Rows from block 2, named by matrix and row number. Rows with one number belong to one channel. Each number is 500 + 25 x the weight over its row's rms, rounded and kept within 0 to 999. All counts start at 0. Numbers have three digits each. After the name is the row's rms in percent of the matrix's.
# convs0: first 3x3 conv, stride 2 (model.blocks.2.convs.0.weight, 112x64x3x3), inputs 16-23, a 3x3 kernel for each
# convs1: second 3x3 conv (model.blocks.2.convs.1.weight, 112x112x3x3, transposed), outputs 14-20, a 3x3 kernel for each
convs0.1 135:502484503500485499479501500500500500500500500500500500500499499485499627499500499499499498498500500499478494499498500499499495500497491478473499489482501500499499500493497500497501494501500500500717500500505499500511
convs1.1 106:443493493504500499714523502499504499500501503504502500491488507487604500538503500487477500496502496495497502501500498517521503485501503506511497506500509500500504506497509501500505512502500
convs0.2 093:352467497345497502475353501501500500501500500500501500517501510505508502500557522498499501499501502500497500500500494502500493501500499499459500500387491501500500495498500500500503502496497510499500497497497495493495
convs1.2 101:500500486493496502497502500496502498525504499495592531503499502497499479499498497499503503499498500500498499501500490499500498504504501498501502501498500497529537499501501499501501500500499
convs0.3 105:505493507509499501559493502500500500501500500500499500501498502480499497486484502501500505500499501499498500503500500499499497499500499497500458499500502497500498500500498497498495499492495497499499491498510497500503
convs1.3 079:500496510504497503499475645500519518500605497494503539495498497503500496499493496501503499498501500536502592507500528503494501502502505501501502509500501505501496497500498500499545500514525
convs0.6 096:466495419486496497501499496500499499500500496500498498501507517501501501504507501499499499500501497502501501502500499500497499499494499495500500500503503502501501496489499502502502499500504499501498501501501500499500
convs1.6 066:500500499500500494499496491500500500191344385500500499503505500501501487498459495500496502500396497373279497502500498497487499502494497500476502498500500504501500500502499502489499501499499
convs0.9 134:500499492499499505501500504499500500500500498498498500498500501499499498500500501500500500500500500500499499498499499500500499500500499496499496499499498496498494499502500501500499499500499502500500502501500499501501
convs1.9 213:483485496503503497496695490495498465501498500482496501499524504508505523509511453494501502501508492500504540506512504514500533514485599538523499500486505497495501505496499499502490503494500
convs0.10 101:500482512482499495507501485498500501499500501500500500496496498497500504502504497501500501504501498501504502484481493487484489498500497500494500502497503500496499501499501503500498503504504501517499502519501500499500
convs1.10 061:479507498496496500498498505502500500502503501476505501488502501501500500500512500500496503501500501504493500501502503502485499500483495500501500500498499491497499507499497500497502502499501
convs0.11 129:501500525498500519507503503500499500500500500500502522501500502496498491484484501500500501501500501499500496500500500500500500500500500496499501500501500501500500500502501494492496479507501494500502506505500518535508
convs1.11 156:497478526501583500504506491503530512549515527490494485499519501500502497501454458500501503504500496488498500500491499500493500512501513507500546499436533498511500503500504496390446500416507
convs0.13 094:596507511502708498497596495501500500500500500500500500502501500500499500499503453492500501500501500502500485501501500501500500499500500501499500500503502490497499498503502500500499500501500500500499499497489499497500
convs1.13 132:501500474495506539505513499500465495458500499502500496497499498507509535498512528497504502499502536506506503464500501500500503500531503505502506498499502502506514503498496515504496500500497
convs0.14 096:509496485513656503500483499500500500500500500503500500500502500500442500501498500500500500500500499503502499501501500500497500498496497495500501500499501501501500497499499501500499500500500500500496500501501500501503
convs1.14 054:498513499500500500500499509499496499505500501500381500493500505499501500501496500500500500500500497499497492500500500498500487499519502501498500500499500498501500497498500498505500500496461
convs0.15 100:503500494507498501491499499499499499500499499498500500500503499500500500507509502500500499503501501461502500500500500499499499500501500498498498496500500502504499496497497502502497499498463500501499499500499501502500
convs1.15 126:510507500488500458494501511501497498500501499490500527499501496499511520504493482502523572499481448506391457500501534532502512499472524497499504497499504500612500501494500498496501514500510
convs0.16 100:501491496497450501500489501500500500500500500499499498500500501498498501499499500500499500499498501501499501500499485500499454501437363497498500496499500498500502517502500503507531502502512493495498494501500494500501
convs1.16 151:508476505502471484497496502498497498497496499499499496495498469499468498496501537504501501501496492470501498505502501497424516498342500539502524497500490499499500500496480509545528503506529
convs0.17 070:501500502493500502502538498499500500500500500500500499502500501500500500500499500500500485500499499500502505500500498499498499498498498500500500500501502499500501499499501496497502499501501501500483500500502497500500
convs1.17 006:501484484501500507496999501500511482500504502503508505500500501495499502501478496499501504500496501506503498503500500501501499499502500485491497497502497476499499500509497500501502502503502
convs0.18 126:452582499497509497499540500500500500500500500500500500499500501501500500500500500496501500498498500495498499500500500498500500498500500499500500496500501558502496498500501500501501500531500501500501502500500500496494
convs1.18 059:500422501500498499495499500502500504506502501502503501497491496492500601501500649500485483498500501501498499499500499496506499507483495500502509509500500498499500507500499498590500500505499
convs0.20 156:501498500494500496503508501499499500500500500499500500500502500500500511500498499500496498500498489500489500495498499500500500494501501500500503501499499502502499500500499501501500501503500500541502500522500500498500
convs1.20 189:499500500500502504498498507491500497500499500501500504499450437500500501482501494500501500501498470501501501504500500499501500500507523508499494504499510499500501497500509507500513501501503
convs0.21 070:500502501498501506511496493500500502500500501500499499494499493500500501486503502499500500498498498497497497498499500499500500499500498499504499500499499500500498499562511748503503493489448499506503500501501499500497
convs1.21 111:505507500500499500501496501502500507506508506498495498501500415500493513490500500499500503497411486501501498500501528492464499505507501502501500500500500500500512501499499535496501501500644
convs0.24 145:499505499498500497526499496500500500500500500500500500500500501501500497500500496496499500500501500501501501500500502500499500501497499498494498495493500499500500500502501520515502542522502500500503501501499500501498
convs1.24 186:501486501637583452503498505491468504501449502499495500499410488476498503499499501503477457500497513500500504501500500365512499479496501500502499501506507505499559587501500507501502430496497
convs0.25 046:485486490494502524527461490507503501500497495500501499500498499502494502494494485495500497494500502497501508500500501501499499500505508490501501501513504499506482503498497438501503501498509504499499505499498501499497
convs1.25 008:501500500501500500500500501500500499500500500501500499500501501502501501499500501500500500499500500501500500500500500497501500500501500500500500500500500500500500501500499500499500500500500
convs0.26 141:501501501431495491439490373502501501500500500501501500499497499505500498502498507500499500502500500500500500501500500501500500501499500502502501500501500500492501500501501502499497501499500493482500494497507497497477
convs1.26 112:509460459500495497493501497506622710502534553507527502509501505498483500490503500470462504506498500500501499496498494493498503496499502497499494494500499499500502499500502500504529495495500
convs0.27 177:520503500502500499502503491502503509500501503500501500500500501500501502500500501500499499501500500496496499499501500495500499496499499500501499499505500500508500500499500504499509499500505500499499501500500501499500
convs1.27 146:517476500516516582501542498498504492502503499499486499503500499520496474502498501499500500502501524502546532500500458500512506479504499549505528537501498501500502505467491498487434488470427
convs0.28 063:500501493493498500494499489503500500500498498500500500503509508499504558500509526499499492500499496502500495503503506505506501502507498504503507503506501499499505499500498519556502529502508481478495473479509466497499
convs1.28 071:501500500498500504498499502501501485491500492561502502500506499502500501500501501455493497498461482508498539504499503501483502500500501519497499503497497499500500500499503481501500500501528
convs0.29 108:507535546641562507503497485501500500499500499500500497497500486500499501501501501498501500499498501497498500501500500500500500498500500500505504501505501500501500501501502500503512504507504500500499504500499499497487
convs1.29 133:495455482554504500207499505500494500501500503504506505500503498505509501504505519517502503430500499502494502498513582443500505497567501500498501501508503498500471500418495350490641500525500
convs0.30 108:498500502483499501500491483500500500500500500500500500530500500500500498500500501500500499498500500500500500502498500500499500500501500500500504500500501499498500504500503504499501497500502494498500493419496496492496
convs1.30 080:498502499497500501489498500501486476500498496501499502502595505506500499498492508501502501501502500500502500500500504502505506503517502497503502496497500501501497501500507500500501500499501
convs0.31 090:496488492483535497812662512495499497490496495500500500501503501501500505498500495494500499498498506501499527500500500500500406502500500501492490501482486498502502479496498502503513496500498752498501542507501494497491
convs1.31 107:500502499503498499505505501502500487501498500499500491493487499497498501503500497490442501501526501499496503500501500500527522501527501492506508504501504503505497502455499529498493497563485
convs0.33 159:506502498498505499500493500500499499499499500499500500500520500499500500500498499499495497501498495503501500495424500496500500500500500500501500500501500500499500501500499500499499493478476500500496499493499501500501
convs1.33 146:499498501499612501505502486500490488511502502497499500501514506502501517452486488500498497509506500507501500503499502500502502490499506498512495504500488496502503500513502500250384496508499
convs0.34 111:496515498496503532500495498499499499499499499500500500523501502492500501502498495490497499492498499505504500500500500500500500499503501499497499500489500499494495500367492459500500532611541500500498499499499501499497
convs1.34 120:499495498504499500498508499511500500499500496500500498495497499499496497495498500495435416500502520500501502503501522482493509507500498504498499502501505501501600503502507492495500497498487
convs0.35 051:508486468504499494505496492498500498500498500504502503501496501517511498502500496500497493496502499494495498509504500506501493506500497500499501498492499499493495502498499500500504517530497500503515502501505502499500
convs1.35 017:503500495498510500501500499496498496496499498499499503501504504501500497504502498499504502500500497490500500500502500500508502494501499500496498496496498491500506497500503499500499501499494
convs0.37 114:500490500501500494502514494500500500499500499500500499501499499500502500495500497501505500526518500501499500501501501499501500500500500495493500500499501495503501501500502500500500502502502501502500499500500507499499
convs1.37 162:503433457500501499498541522496496497501496499500514504497498500501499499507500503493503474485497492499500500501496500500500500497494498498501499509502499576500499500499502503608512505507513
convs0.39 137:498487501504501501500500505499500500500500500500500500499501501386500541502501501500498500500499502501500501500499501500499501500499500500504512496493739500503491501499500501500578500506503497515501501610499500500500
convs1.39 174:461482564498511494503606497488539584612607501519502514494494556493511501499529501500479498500503499522502499500499501499502500498497500505499488499500500497501495500455501505605501502498501
convs0.40 132:497479493501485477490491462501500500501500500501500500499500500501501501502502502500501500500500499501503500497491492499498500500500500505500500503499498500500499499498500500500506500502502504504500500500503504500495
convs1.40 166:499498501499495500498503499503502500510501499502503504500498498500500501479499570499482493497503500509502504500505507500501503502501504501506526502499509497489499504506501498503498502499502
convs0.41 176:503502500501499501498501501501500500500500500500500500499500500500500500500498499500500501501501501500500501499500561490499500433456499500500500500500500501502502500500499500500501501500500497501502500497499500494498
convs1.41 204:496500501500502496484501501488497492496499486492503502447439472497487501500483520499500503500499500500462500500516504500501481496499482501523513500500497503499499498500500501525507499500501
convs0.42 104:502493498508489495495499510500499499499499500500500500499500499500503500499500499494501500492500500499500500500499501378500502500499500489499500500499500501501500500500500498500501502504502500501499500501501500500455
convs1.42 143:511493501500499496506518458500501479502499497500503498501500507500500498438501493499502499495501500502498501503502501500500501497507497499502499513493499500463508498500500497521506498500517
convs0.43 104:501500491501498498500517496500500500498498500498499500493495496497499500498491499500500499499500499500499500498500501491500501501499501502500501503496457501491458500500500574514503503511503499496567473500502501501502
convs1.43 071:505499500498505499496494489499495496504502501499499507497500498497500503502512509496500496502479500499500501497501503502498523498499502507504502672509501499636516502506500509489496532502506
convs0.44 059:498496495509501497505492499502503501501500501503502503501500500500497500496497501499497503500501506500496497496497499500499503498501502501501497507503500494497501501503500498498502497501504509587506499522514509518581
convs1.44 021:501499498496501497491500499500500500499500500500500503500500502500501506499500500499500500500500501500499501500500500499497497503504499502500501502501503501502499499502501500498493496500499
convs0.45 087:499500502495499495495423500498498500498499499499500499494498499498501501497530507501499500499497497498493495512506507502509508502502503501497500498497500502500502500502501501501496471500503494500492503510503529523501
convs1.45 052:500504511500494499503498497498502499530518494501514518502500571512503512500549521500501508497492498500502510501503503501503504500500500521502502501503498557503493500491495487499502505501500
convs0.47 148:466478501501500500486499498500500500500500500500502501500500492499480470494498500502501500500500500500500497459472497498497500493499496499500499500500499498494499500500500505507507506507500500501498501502493501500498
convs1.47 154:502623500500500499498505500498499498498499497501501480500510526507497476500499499511503501502501500502500500500498493540499507500500500497497499493473446495499501500502503500517553499497498
convs0.48 143:501499496499487495386462498501500500500500499500500499500500500499500500500500501500501502502500500501500501500501502499501502502500502502502500500500500501503499500500497501503507499500499501499504498501499498492494
convs1.48 153:500500498498505499494500420498500474498496482497500499499495494509504503507499526491463495500501503514503502496552499503516479500497518507534508513500486487497503497502511500512503501501492
convs0.49 124:500499499504497498498501501500500500500499500500500500500500498501501504500501503500506503500502502499499500500500496500499499499500498506502501500500498500496500499506518500498496500500501500517499501500496500502488
convs1.49 142:501492508497500503497507564496457449443500460500501504503499479485504483500500501505502501487491594507487503501512615507469569499400501510506500555401502500501500500500489596505501508462501
convs0.51 095:496576501582505489504500498498499500499499499501500499499500498500499500500499493499501500500499496503502500499500499500500498500500500499500500500501501501503500501501502500499499501499505501500502500501506500500501
convs1.51 169:499499499501499499507495498499500438499469454503399498499501500509498502499498515475495493497495494525483466478501503500511498500499481500515504505514500501500486495431560531500499496499496
convs0.52 100:513504480503536493505528500500501501500501501500501500504503502499500502500500500496656608500693521485504501499500517499497500501499499516505518523506501501502502497499499497499500499500501520501487500503500500501499
convs1.52 184:502433512432423506492486478519542496501501498500500500493499497495495503489462500498503503484498512510506500500510523503558532499499399491426512491497498518496389497491499499650478500500502
convs0.54 078:506499551501488489501499468636788502501508505503537541502502498496490474503505505504504500501507502500506503500500503500499501501500503499500501500501499500508509482444417436253501496497499502502501500500500504506497
convs1.54 106:491504501457488494499501636495501385490500497499501503499493500489494438523502478490466500500501483502516523498459500504501502506500500492501497492502504479499499514548499501502499505432491
convs0.57 116:506501500537506504505502502499500501499500500500500501499500501498499491498499502551502500500498500500500500498495498500500498562500500498500484499499500501500501504506500507500498504501503505498501513500500538601512
convs1.57 130:487496493490506500492486517500496501499501445447497436498490500499500501519504500497487498483500494500499495500500500501502495499503492501492639639500497594502494503500494462501575496514491
convs0.58 089:508500500509499402503498501500499500499499502495498499498501497508495497488500503505502500500502506500497500501500503503500501505504504501500501499500497503497500500500500506510502493490493498498499496502503501501504
convs1.58 061:498515502504483501515496491494501499501498502503500500504499498503516498499503559471499480495498500497499511499501495501500500499501560499502500510500498499508498500501496501497496503499534
convs0.59 111:500504503472500501499502504500499500500500501500500501500499499496500498502503501501500501499501501501504499500501500500503501501500501501499497500501499496499500501495494500500496499496495500500500503502504501500502
convs1.59 154:509499542506493475502501503498499498500502500500502504499496501500492512501499497494459465493486499475501501500502503525475507503499500502519506502499531504499500499502500499650501498502508
convs0.61 068:502500498502502493497491488505502505502502501502505506500501499498499499492500500504500499500500499500501501501500500558500500495498500500500498497499493500501499500500499504497496511588513502498500502500499504515507
convs1.61 118:492492488495500501500499500500501500500496460499497497489501499500499500498499499500500499486498500492489500499471500523481513509503499501501505501500507500551500492495496497500495500500501
convs0.62 125:502500500505498494499500503501501501502500500499500500498500500500500484528503499488500501499499504499500503501502501500501502499500517498502499498506502494499501494496501498500499502503513397502497383499500424502499
convs1.62 071:503491492504503499500502499490481498500501500499503500505500499444501504499498549494500495504503498503500505502502496500499450486497480499503500502501503503502503502546500498515487511507500
convs0.64 143:508497500500499499557544498500500500500500500500500500500500500500501500499500502500499498500500501499501499500484487498499500499498499500501499500499501498502498493500500500500513501501502502496500500499499500496500
convs1.64 079:520513505493503497501500502505502502500503501496501499499489490502496494505501502501500498500500500501497502499502500502500504499498503503500543508501500502503500496500498499505502502501501
convs0.65 085:506472475500547689493493502500500500500500499501500500499500501500493500500500502500502500499499499496501493505502500501501498497497499501501500501502500494497493500501501503500503497504500500500500500500499503502503
convs1.65 017:497500494519503500501499500498493475499500496489499501497501506504495491500503494499502505501500503498499494491500491501499454503549504495490507504504508490495502504499500501508501500344504
convs0.66 129:499509547497503670504501542502502502501501502501500500500500501521500499500500501501501503500501500501500500499500500499498499500499498504503502502501500504502500506501500500499500500500500499501524500499545500500546
convs1.66 167:485487462501502477505591501511499499500501499501509503496498504497499500572491524502495499500498502595498497500502501501499501503496500499498497499486501501498521500500488500509520497504499
convs0.67 104:497490495467502497496495490500500500500499500500500500498686500501499499501503501530504511501496500498500472501503499498498497500499496500499499483500510500499498496499510483494491493496491501503499500491494503498495
convs1.67 074:498497500495496500500501502500501500500508501502502501500501498500499495498515500500500498502455430499499501500501500502508502503502501503500504499498495504501498490497509497495500498499507
convs0.68 101:500501504433507503502501503500500500500500500500500501496498500500499500499499500501500500538500497501500497498493500499500500499500497500494500500499500504502502500500502500500500499499498501500500500499501500497500
convs1.68 014:500498499500500496495500494500501499500498500500500502498500502501500497501499495498500499500499501500501500500500502500501501500503498501500499500500501501500503499499497499500501500501500
convs0.69 078:499434485497496502454498657501500502500500500501501500497502504497503490502502504501503500500503500502501498503501502499498502513500500501500500499507501499798503501501500500504502499499499501501500499500501497500497
convs1.69 054:502497496502470505497497501501500501499499497500502502500499499502498494501495496497500501498499500499502499494499498498505500507504499479508502500500495490499495500497499499500500502451497
convs0.70 138:503500500501498499501502509500500500500501501500500500500501499499500499501500499496500501500499501499500500499498498500499499500500501503505503501515502500507503500500491495493493501501500502500500503500506504500503
convs1.70 145:500497499486495501499711472509523603517565554502512501484467464493371493489499500499487498496502500501501529502511504500499500493498500496500494498496487514427478478492499504613532514506501
convs0.71 138:497500500501495506500590523499500500499500500499500500500500499499500501500491499500499498499496499498494499500499498499500499500500498501498500498500498500510499500499485500500494499501496495498500500503484564502500
convs1.71 060:500514500499500500508500500500507501500498499491497499502500620484505653508502502491514509501499494503499500492497427500501507501510518499504502482500497494507486502502498498498511499500501
convs0.72 080:488510442501555508500501498500499500500501501500501499494500495499500503483499504498509497498491496501500503512503505500500512501496492503506499502485496517494495502500589501501501498502501500494495504500503496499497
convs1.72 016:494499497498494494501505500500500496498493492502499501500498504500498500470505502496501502501501500496499493497501502501499498503499501496494499493498497499500499499500502500502496498498500
convs0.73 114:501498395457399403567505501500500499500499499497498498499499496497499496499499503500497500500500500502500500499499500496497500500500501502500501501500500498492501501521500502503503503500502501499504500500503504500501
convs1.73 087:503483485503496399504503491502467497502496498506578500500500499495501487500502420493499500499500483499465502501498498496501500498509523501506501490497500499506500484487494493500476501496497
convs0.77 152:529738500495595830455498502501500499500500497498499499501501501499499500500497496503500500500500500501500481500500495500500484501502501500500506496502501500498501500500499501499499502500502490500501500494502499500499
convs1.77 149:500498476546520499496571494476482459500498490500439503501499489500496508495500500507499479502533511509503496496502500512500498551512501521528501511500514519497527503561502313499497504500500
convs0.78 141:498497500501500504496500508504500500501500511500503500493500501504498500493501501539528541500500500500499499500500501499499500498497500498500498500501500500501499503501500501501502495495487501499502501501503501500501
convs1.78 084:497497497475496468496501478480474572520512553505500510498500510494502502502498482514499501501500504502501503503500500499499499498504501500505497500511498498554511503506516502501503509499501
convs0.79 069:506504499500499503498498502500501500500501500499500502500499503498573500501273501500497494499497500494496497498500500498500500500502500502505499500501501499500501505499505503500527503500502501505500490497495497499500
convs1.79 015:500499508508509499499501499499497499503499497507502509494492501501512520492499503499500490501496501507501504501498502498507490500497503500522502496499503499501503499498497501493502503506499
convs0.80 108:489496494500509513502505505500500500500500500501500503505500499506502593501499500563505504500501539502502490500493474496497485476497485500489497500491493501499499501535675499501496496500499502504497499500497507501504
convs1.80 060:496490494487500499496490509502501499505502500498501505500498465500500501499508522501487500502500499505499505497501498500502503498500502500506507504498506499500504501522503501501495487507501
convs0.82 089:501497499500503521500500498500500500500500500501501500496500499500503500496503500500499499502503500500507502500501504499501501501501502499503497499499500500540500502497498497501496499498503500505500502501499500501501
convs1.82 018:501514502499509499499504515500691498499500504499500500499495487500499543510511498499499498503511497503508497501501499469352498504498498505513501501504502498505500501499505494519502501501501
convs0.83 141:503503501507505499514499502501500500500500499500500499499500500502500499500500499499499500498498499498500500500499497500500499500499500502502500500500500500496498495500503499499499499499498502502505502502500502501500
convs1.83 166:499500504498492495533504500501502498503500508495493499504500500498499496501500498499473500501499502502503501501500566500500506497499499504525577558501500556531501502499496502496531502442499
convs0.84 101:488502505514500500499507500500501501500500499499499499501500500494499498504502503500502500501515500500548500498499499500499501500499496494496500502500500503499499498505490501500498500508510518501499502500500499500501
convs1.84 105:490471481506493443490491497485502481501420437504483487493500500507511532498577504509483464500506501521497500500501501497519502495499524500498503514512501501501495477435500504499499500501481
convs0.85 094:503496499501506496498498499500500500498500500500500499499501500500503503500501500499499497501499499495500499500497498500499492500498499497499499505498499504499500499497500500500500500499498502500501502500500497504505
convs1.85 046:497498496501499496500500498499500502501503500491497498500500504503501513500501495504508499500503497511503504502501500502492501499499502493500578500505511503497497500500489500521499499500508
convs0.87 110:476489518503467337578506274502500502500500500500500500501501502499504508499499501505501500501501500504503499500500496500498499499501500498499497500500500503501501502500499499500499502500500500500502500502510498503504
convs1.87 150:496499464501497487487500482502499497503499500501502500500463499498499559451500494497525505499499501499508465494566544499511392504502446499504497499497500500528435496499500498500498499500504
convs0.88 116:499498393521501459503506466501500500500501500498500501498506500500499503500498504499500499499499498499502500500498500483499502500485501500501497502500498495500489487494496491501504501500500500495500501495500497492500
convs1.88 099:503502498561512499498500497464422484502500500499503498500501501502464403565486524500499500492513500500475502495500485449499499468501499498517499522501500506499501515500539501500497514502499
convs0.90 064:470499491478464504503500499505505506497498499499497499504508501490503508498517512503500502527500500587515501501500491503503492498500500512500502514505500501505501499499504495503501494503495499501503500498505489493500
convs1.90 012:499501500499501497499500500499500500500500501497501501498498500499500501501502498499501493500501503500500500503500500500500502499500497500500497500502500499500500501500500500500500499501505
convs0.91 171:500500502500500500500501510500499500500500500500500500501500500500500499501500501500500500499500500500500500501502503502578500502500501489818497499650401513848292499500500499500501500498500504500500501486506501500510
convs1.91 041:500501500500507499500502499500500500500501500500501502500500499500500500501500499500498500499499499500500499499500500499500500500500498500501500500501498500500499501498499500499500501500500
convs0.92 074:502499506456460443501501500499500501500499495500500498564540499500502502501499497501501477498488450400459486500500498501498498499498496502501500499500500499499498503500501501501500499498498495498493499495493488493500
convs1.92 126:499501500500498498498499497480497499499496503500502499518507502499502491501408453494495503500461370501497520502496498500498500501505500500499500493497500500508501499498500500493499342501499
convs0.93 101:506497435512499493510504502501500500500499500500500500498501440499500501493500510500499496508499492500510500500501499496500499501500500500500501504500504502498499491500490492490491501490499510501501502501502500492500
convs1.93 039:498504504504499498502500501502498500502500502498500499493503495500503499506531503495500503503496500499499500510500504505514499500502509508501500513512500499503492502499498491166500503504497
convs0.94 127:509498500502499496501499479501497497500500500500501501501498500500500489500500467500499497500501499500502500500500500499501501499499501501501500500501501500500500499499500499500500499500502500501499500497499499499497
convs1.94 157:501495464497499508499492582497501500500512510501503521500500493497498499482496520500501496501503515500499506503520501495502498500499485460488500582482485502502500501502495501515494511508503
convs0.95 195:501500499503503502498502501506506507500500500500500500501487500500500501499500495500500499501501500500501500500500500500500499500499498499500500501500500500501500516515518507505506500494499500499500500499500500500501
convs1.95 183:501502500499499499500500504500499448468499488501504493493502501518506500500454500539529546497443459535479500500503508502380501501492499502493501502500489499500500500500499501600544501500500
convs0.96 129:510502506489502500499495499499500500500500501500501502476500500494484443616504511500503504502501502501510500501501502510501501500501501501501500496500502496495499504501501505505502498500500500501500497504500504505500
convs1.96 131:501553500501503500507502499512504535499500500498511515490495497497501489499502505501502487503500501501500509499501428503487518500500494507500500500493472501503496499422496499500502510502475
convs0.98 133:502503503499498503501500501500499495500500498501499500500499500493500501498500501500499500501499500500500500502504501499500501499500498518502501502503501500501500500500499498500501499500500500499535501501546500501512
convs1.98 152:500500499500524502500495491500500500501499501501503500500501497497500499535499500501500500492491500502474504501500503499500502501511506500492500504500499499497499500500502500521512500502500
convs0.99 112:502498506502502499503497505499500500500500502500500501500499500501504510499500501499498499498500504495498501498499496495499498501500500500498499500495495501501500500499500495496500500481468499502512498501502465503503
convs1.99 138:499495496498502509500539501500500497521558501498501499500501497494409497475480484498499500501426482503536485501502506499501499500505506503497499499500502499501492501504503380418440500485465
convs0.101 116:499504505514507520496477487500500499500500500500500499494498500684549497500503499501501501501501500501502501500501500499500499500509504499500506499498500518504502500522512504510502505515515495495501497501496501500485
convs1.101 011:497498500499502499497500513500501506501507503502500506512504500499499501503498500500500496500500505499500500501502499500500501500493499499500498501493499500502500500501500497497500500499499
convs0.102 079:496502502499593521483496503498501501498500500500500500500498498502501507462498499499498499503496499503500500500499500499499500496500500494500500500499500499501501501498499500504582501506500500499496503533502553493493
convs1.102 007:507502495505513520502502535492495500494487500499502507497496499499502501504500500497500500505511500498492497500501499496502511502497504506507499505500504498495503499499498499483504499503499
convs0.103 076:468489486505443495482495507501501499503501499500495498502502500501504499501501508502502498510502501507509501497500502498499496500500500498500500495500501497495496500501507501504505464485500517500502587500498512501496
convs1.103 060:501500503501496500501499501504500501500504506502504502498495497502500497505497499489496503497499513500500507502502498504498500500493500501501501500511501498495497501499490501498497501499499
convs0.104 111:499501495518499503497505503501501499500500500500500500501497498502501500500500501501501499499499500498496499498471490444498496499499499500500499495500500500499500501502503501495494501501491505535754500594872507532535
convs1.104 148:499510499492503494503504500499487497498500497498500499491499501496498498498487489499499499531500497512501499501500503500501497499499458501493510503472511501487502497500501499500500500499502
convs0.105 073:501510541498503571486499544500499499499499500500500500503499501503499510508501503497501504497501502499500570500498500499498500500496499502502499503500500501508502498495501500482496498490499506547498501496499498496499
convs1.105 155:507499500507385501484500509481465477500500498501488497502506508506498493504490496501500501500501626502499500501501500505620518503500500507501541501500500500497503502481497500501505500501500
convs0.107 094:501491487485499477508504496500500499500500500502499500496498491464493495498500497498499479499502471501502497505502507500499505500499499495499489500499500499503501527526581506501500500503502500495502500497500488464493
convs1.107 082:634505511503489500498499480502501501503522592505506596500500551500503500498500497503506506501501498501500608499488496502473498498501506528518511500500500503499500501526505504501505499500501
convs0.108 128:484488502494501500501483505503504503502500500501500501495497490501499489502502501495501819402498500493438491501500494499497499500500500508500501498488501499489498503504513499499496508501499500502500502500498500499526
convs1.108 057:496499502498497503499497496495495500495496498491490498502500498497493501498498498490500500491485504500501503501504499500500500501502500484500510492495498500505501499502502499501497499501500
convs0.109 160:500499501499499505501502498501500501500500502501500503500501500507506501501500503499501502480500515501502503499500500500500500500500500499500476500500493499500500498499500500500499496500499500499492500500496497444475
convs1.109 149:501495503500499500502506499500528529499500518500504509499498500500502510501507499492500501515501505503500496499500499495479446473502501522525498635501499507500498491500496501505501519500500