{
  "model": "multi-label image tagger",
  "dataset": "photos of plants, animals and fungi (iNaturalist)",
  "train_examples": 77898,
  "image_size": 64,
  "crop_scale_min": 1,
  "horizontal_flip": true,
  "translate": 0.12,
  "arch": "resnet",
  "norm": "batchnorm",
  "activation": "relu",
  "drop_path": 0.1,
  "depths": [2, 3, 4, 2],
  "kernel_size": 3,
  "stem": "deep",
  "avg_pool_shortcut": true,
  "widths": [64, 112, 192, 336],
  "num_labels": 75,
  "init": "kaiming_normal",
  "residual_init": "zero_last",
  "optimizer": "muon",
  "muon_scale": "match_rms_adamw",
  "lr": 0.0076,
  "momentum": 0.95,
  "nesterov": false,
  "orthogonalizer": "newton_schulz_5",
  "adamw_lr_other_params": 0.0023,
  "l1_shrink": 0.03,
  "ema_decay": 0.99,
  "steps": 24500,
  "batch_size": 128,
  "epochs": 40.3,
  "lr_schedule": "cosine",
  "final_lr_fraction": 0.05,
  "warmup_steps": 1220,
  "weight_decay": 0.0,
  "adamw_weight_decay_other_params": 0.05
}
Rows from block 7 of a small multi-label image tagger, named by matrix and row number. Rows with one number belong to one channel. Each number is 500 + 25 x the weight over its row's rms, rounded and kept within 0 to 999. All counts start at 0. Numbers have three digits each. After the name is the row's rms in percent of the matrix's.
After each channel's rows are labels from the 100 images, of 14976, where the channel reaches its highest value: "patch colour" is the nearest of a few named colours to the mean colour under the peak. Only what is clearly more common there than usual is listed. The data: photos of plants, animals and fungi (iNaturalist).
# convs0: first 3x3 conv (model.blocks.7.convs.0.weight, 192x192x3x3, each kernel summed), inputs 0-95
# convs1: second 3x3 conv (model.blocks.7.convs.1.weight, 192x192x3x3, transposed, each kernel summed), outputs 0-95

convs0.178 112:493496483475504498523501460496564451513497504521471503495527502430500513498501457501464500503519501627502500480499501479394500501489485465506500475494503491496519490515499510503500499494504490503501499499463487485497502499507500476533497500493515591472499489489498508501501499471507494510
convs1.178 114:492499565482500499347501502530474500498628499503500516498537503499503514496506529500495502504498463490499500499497490500472501507502501505500497345500510498505498506504514498491493501500501485514502500464519501501445499494520500499486502500499504505496502505503499503345498499483502500499
patch colour: brown

convs0.158 104:496498496503501492459506504491499560518575505498481499499499492510508499591693501501494499508497499474503506516499501496458505499471499445492500572440524513515489500572495456500485542502501498482499505490545499495503511500503500534491500500501460497506504498528501499512499496499505506499
convs1.158 119:466488501507479500509492500502494501508478505514495490475489488474468504480500525505474501493501484503526490471501503468500442475508499440529493473483516497505497510463491516489494496374494500493505486498498503494496505497499501502454498503487501513499507494489493428500472483503552503496
patch colour: pink

convs0.77 130:405501527501508499501486495503497460457500498501501551498495488485504592502474500500492500500484500500510500507475490497514551518512448501499500498501500500492708554501509505505505515544500475467502479510562500493501485499493500489555502500496515491501476499488500500500500500488498503489
convs1.77 066:500499506503502499500491501500496500499500501503499501501500506497498501504501499499501499498499499500501498499501498501498488491504502504500498498501500499500458396499499500500499496500501502499510503499500499501500498498500499500500499499500502501500499498498499501499499500502499501498
patch colour: grey

convs0.82 120:518491475520494496523501505424504524500492511500490500482513493492504498499495487496499500491489500532500500495499497498474498536493498485503500482499501485486459499564501499472549501504485497516500493553478508493500488499469500518499505500502498500503463502532501510505500485504496545503
convs1.82 074:557487477533488468547502515350427511510478506475483526500501505470499462494496520495504501500494491503504503498498502497495498500509508471577498487503516487499499464519505506503496459503487502519532494493495509454479569490498496455492515502510492498502504496534437500512503510491500504501
patch colour: brown

convs0.146 135:432501498492498496515451498534499487428502501507568500511482502501502519500494490495501499512575499506521500496456501503451601541502482515500500451496509539481506486509491508502611503500500498465498497428491493499486560500481500498528495500498502497497508510500524502499499494499509511501
convs1.146 110:421500510521498501505502503499505502516501502504496505499503521503500507510500501502498497536518498504524499500409497499502506496505499499501502500501514499505331589497517509499494499496516566490503491470502501503497489504501479491514505502515502504487499500504547501506424486506499496498
patch colour: grey

convs0.22 112:500499499559498500499504493477494500501514489500498493498491473503504502500486512498499500496487500496509500530500499495514499485500491511501500576502498497493556493495501542486527456503577502465499515535498500492502504502505500546501495500495485497556485499508550498499500500506498490498
convs1.22 084:513576501564517499490490508501498499506500480482451503502500485514498515501503501549499500499500493505493500542499502462501525681498543511504464515468500473492572506495500499499499505500464449499489501499551498493499499496507502469498481502499501498480499504503483464515509530506500498509
patch colour: pink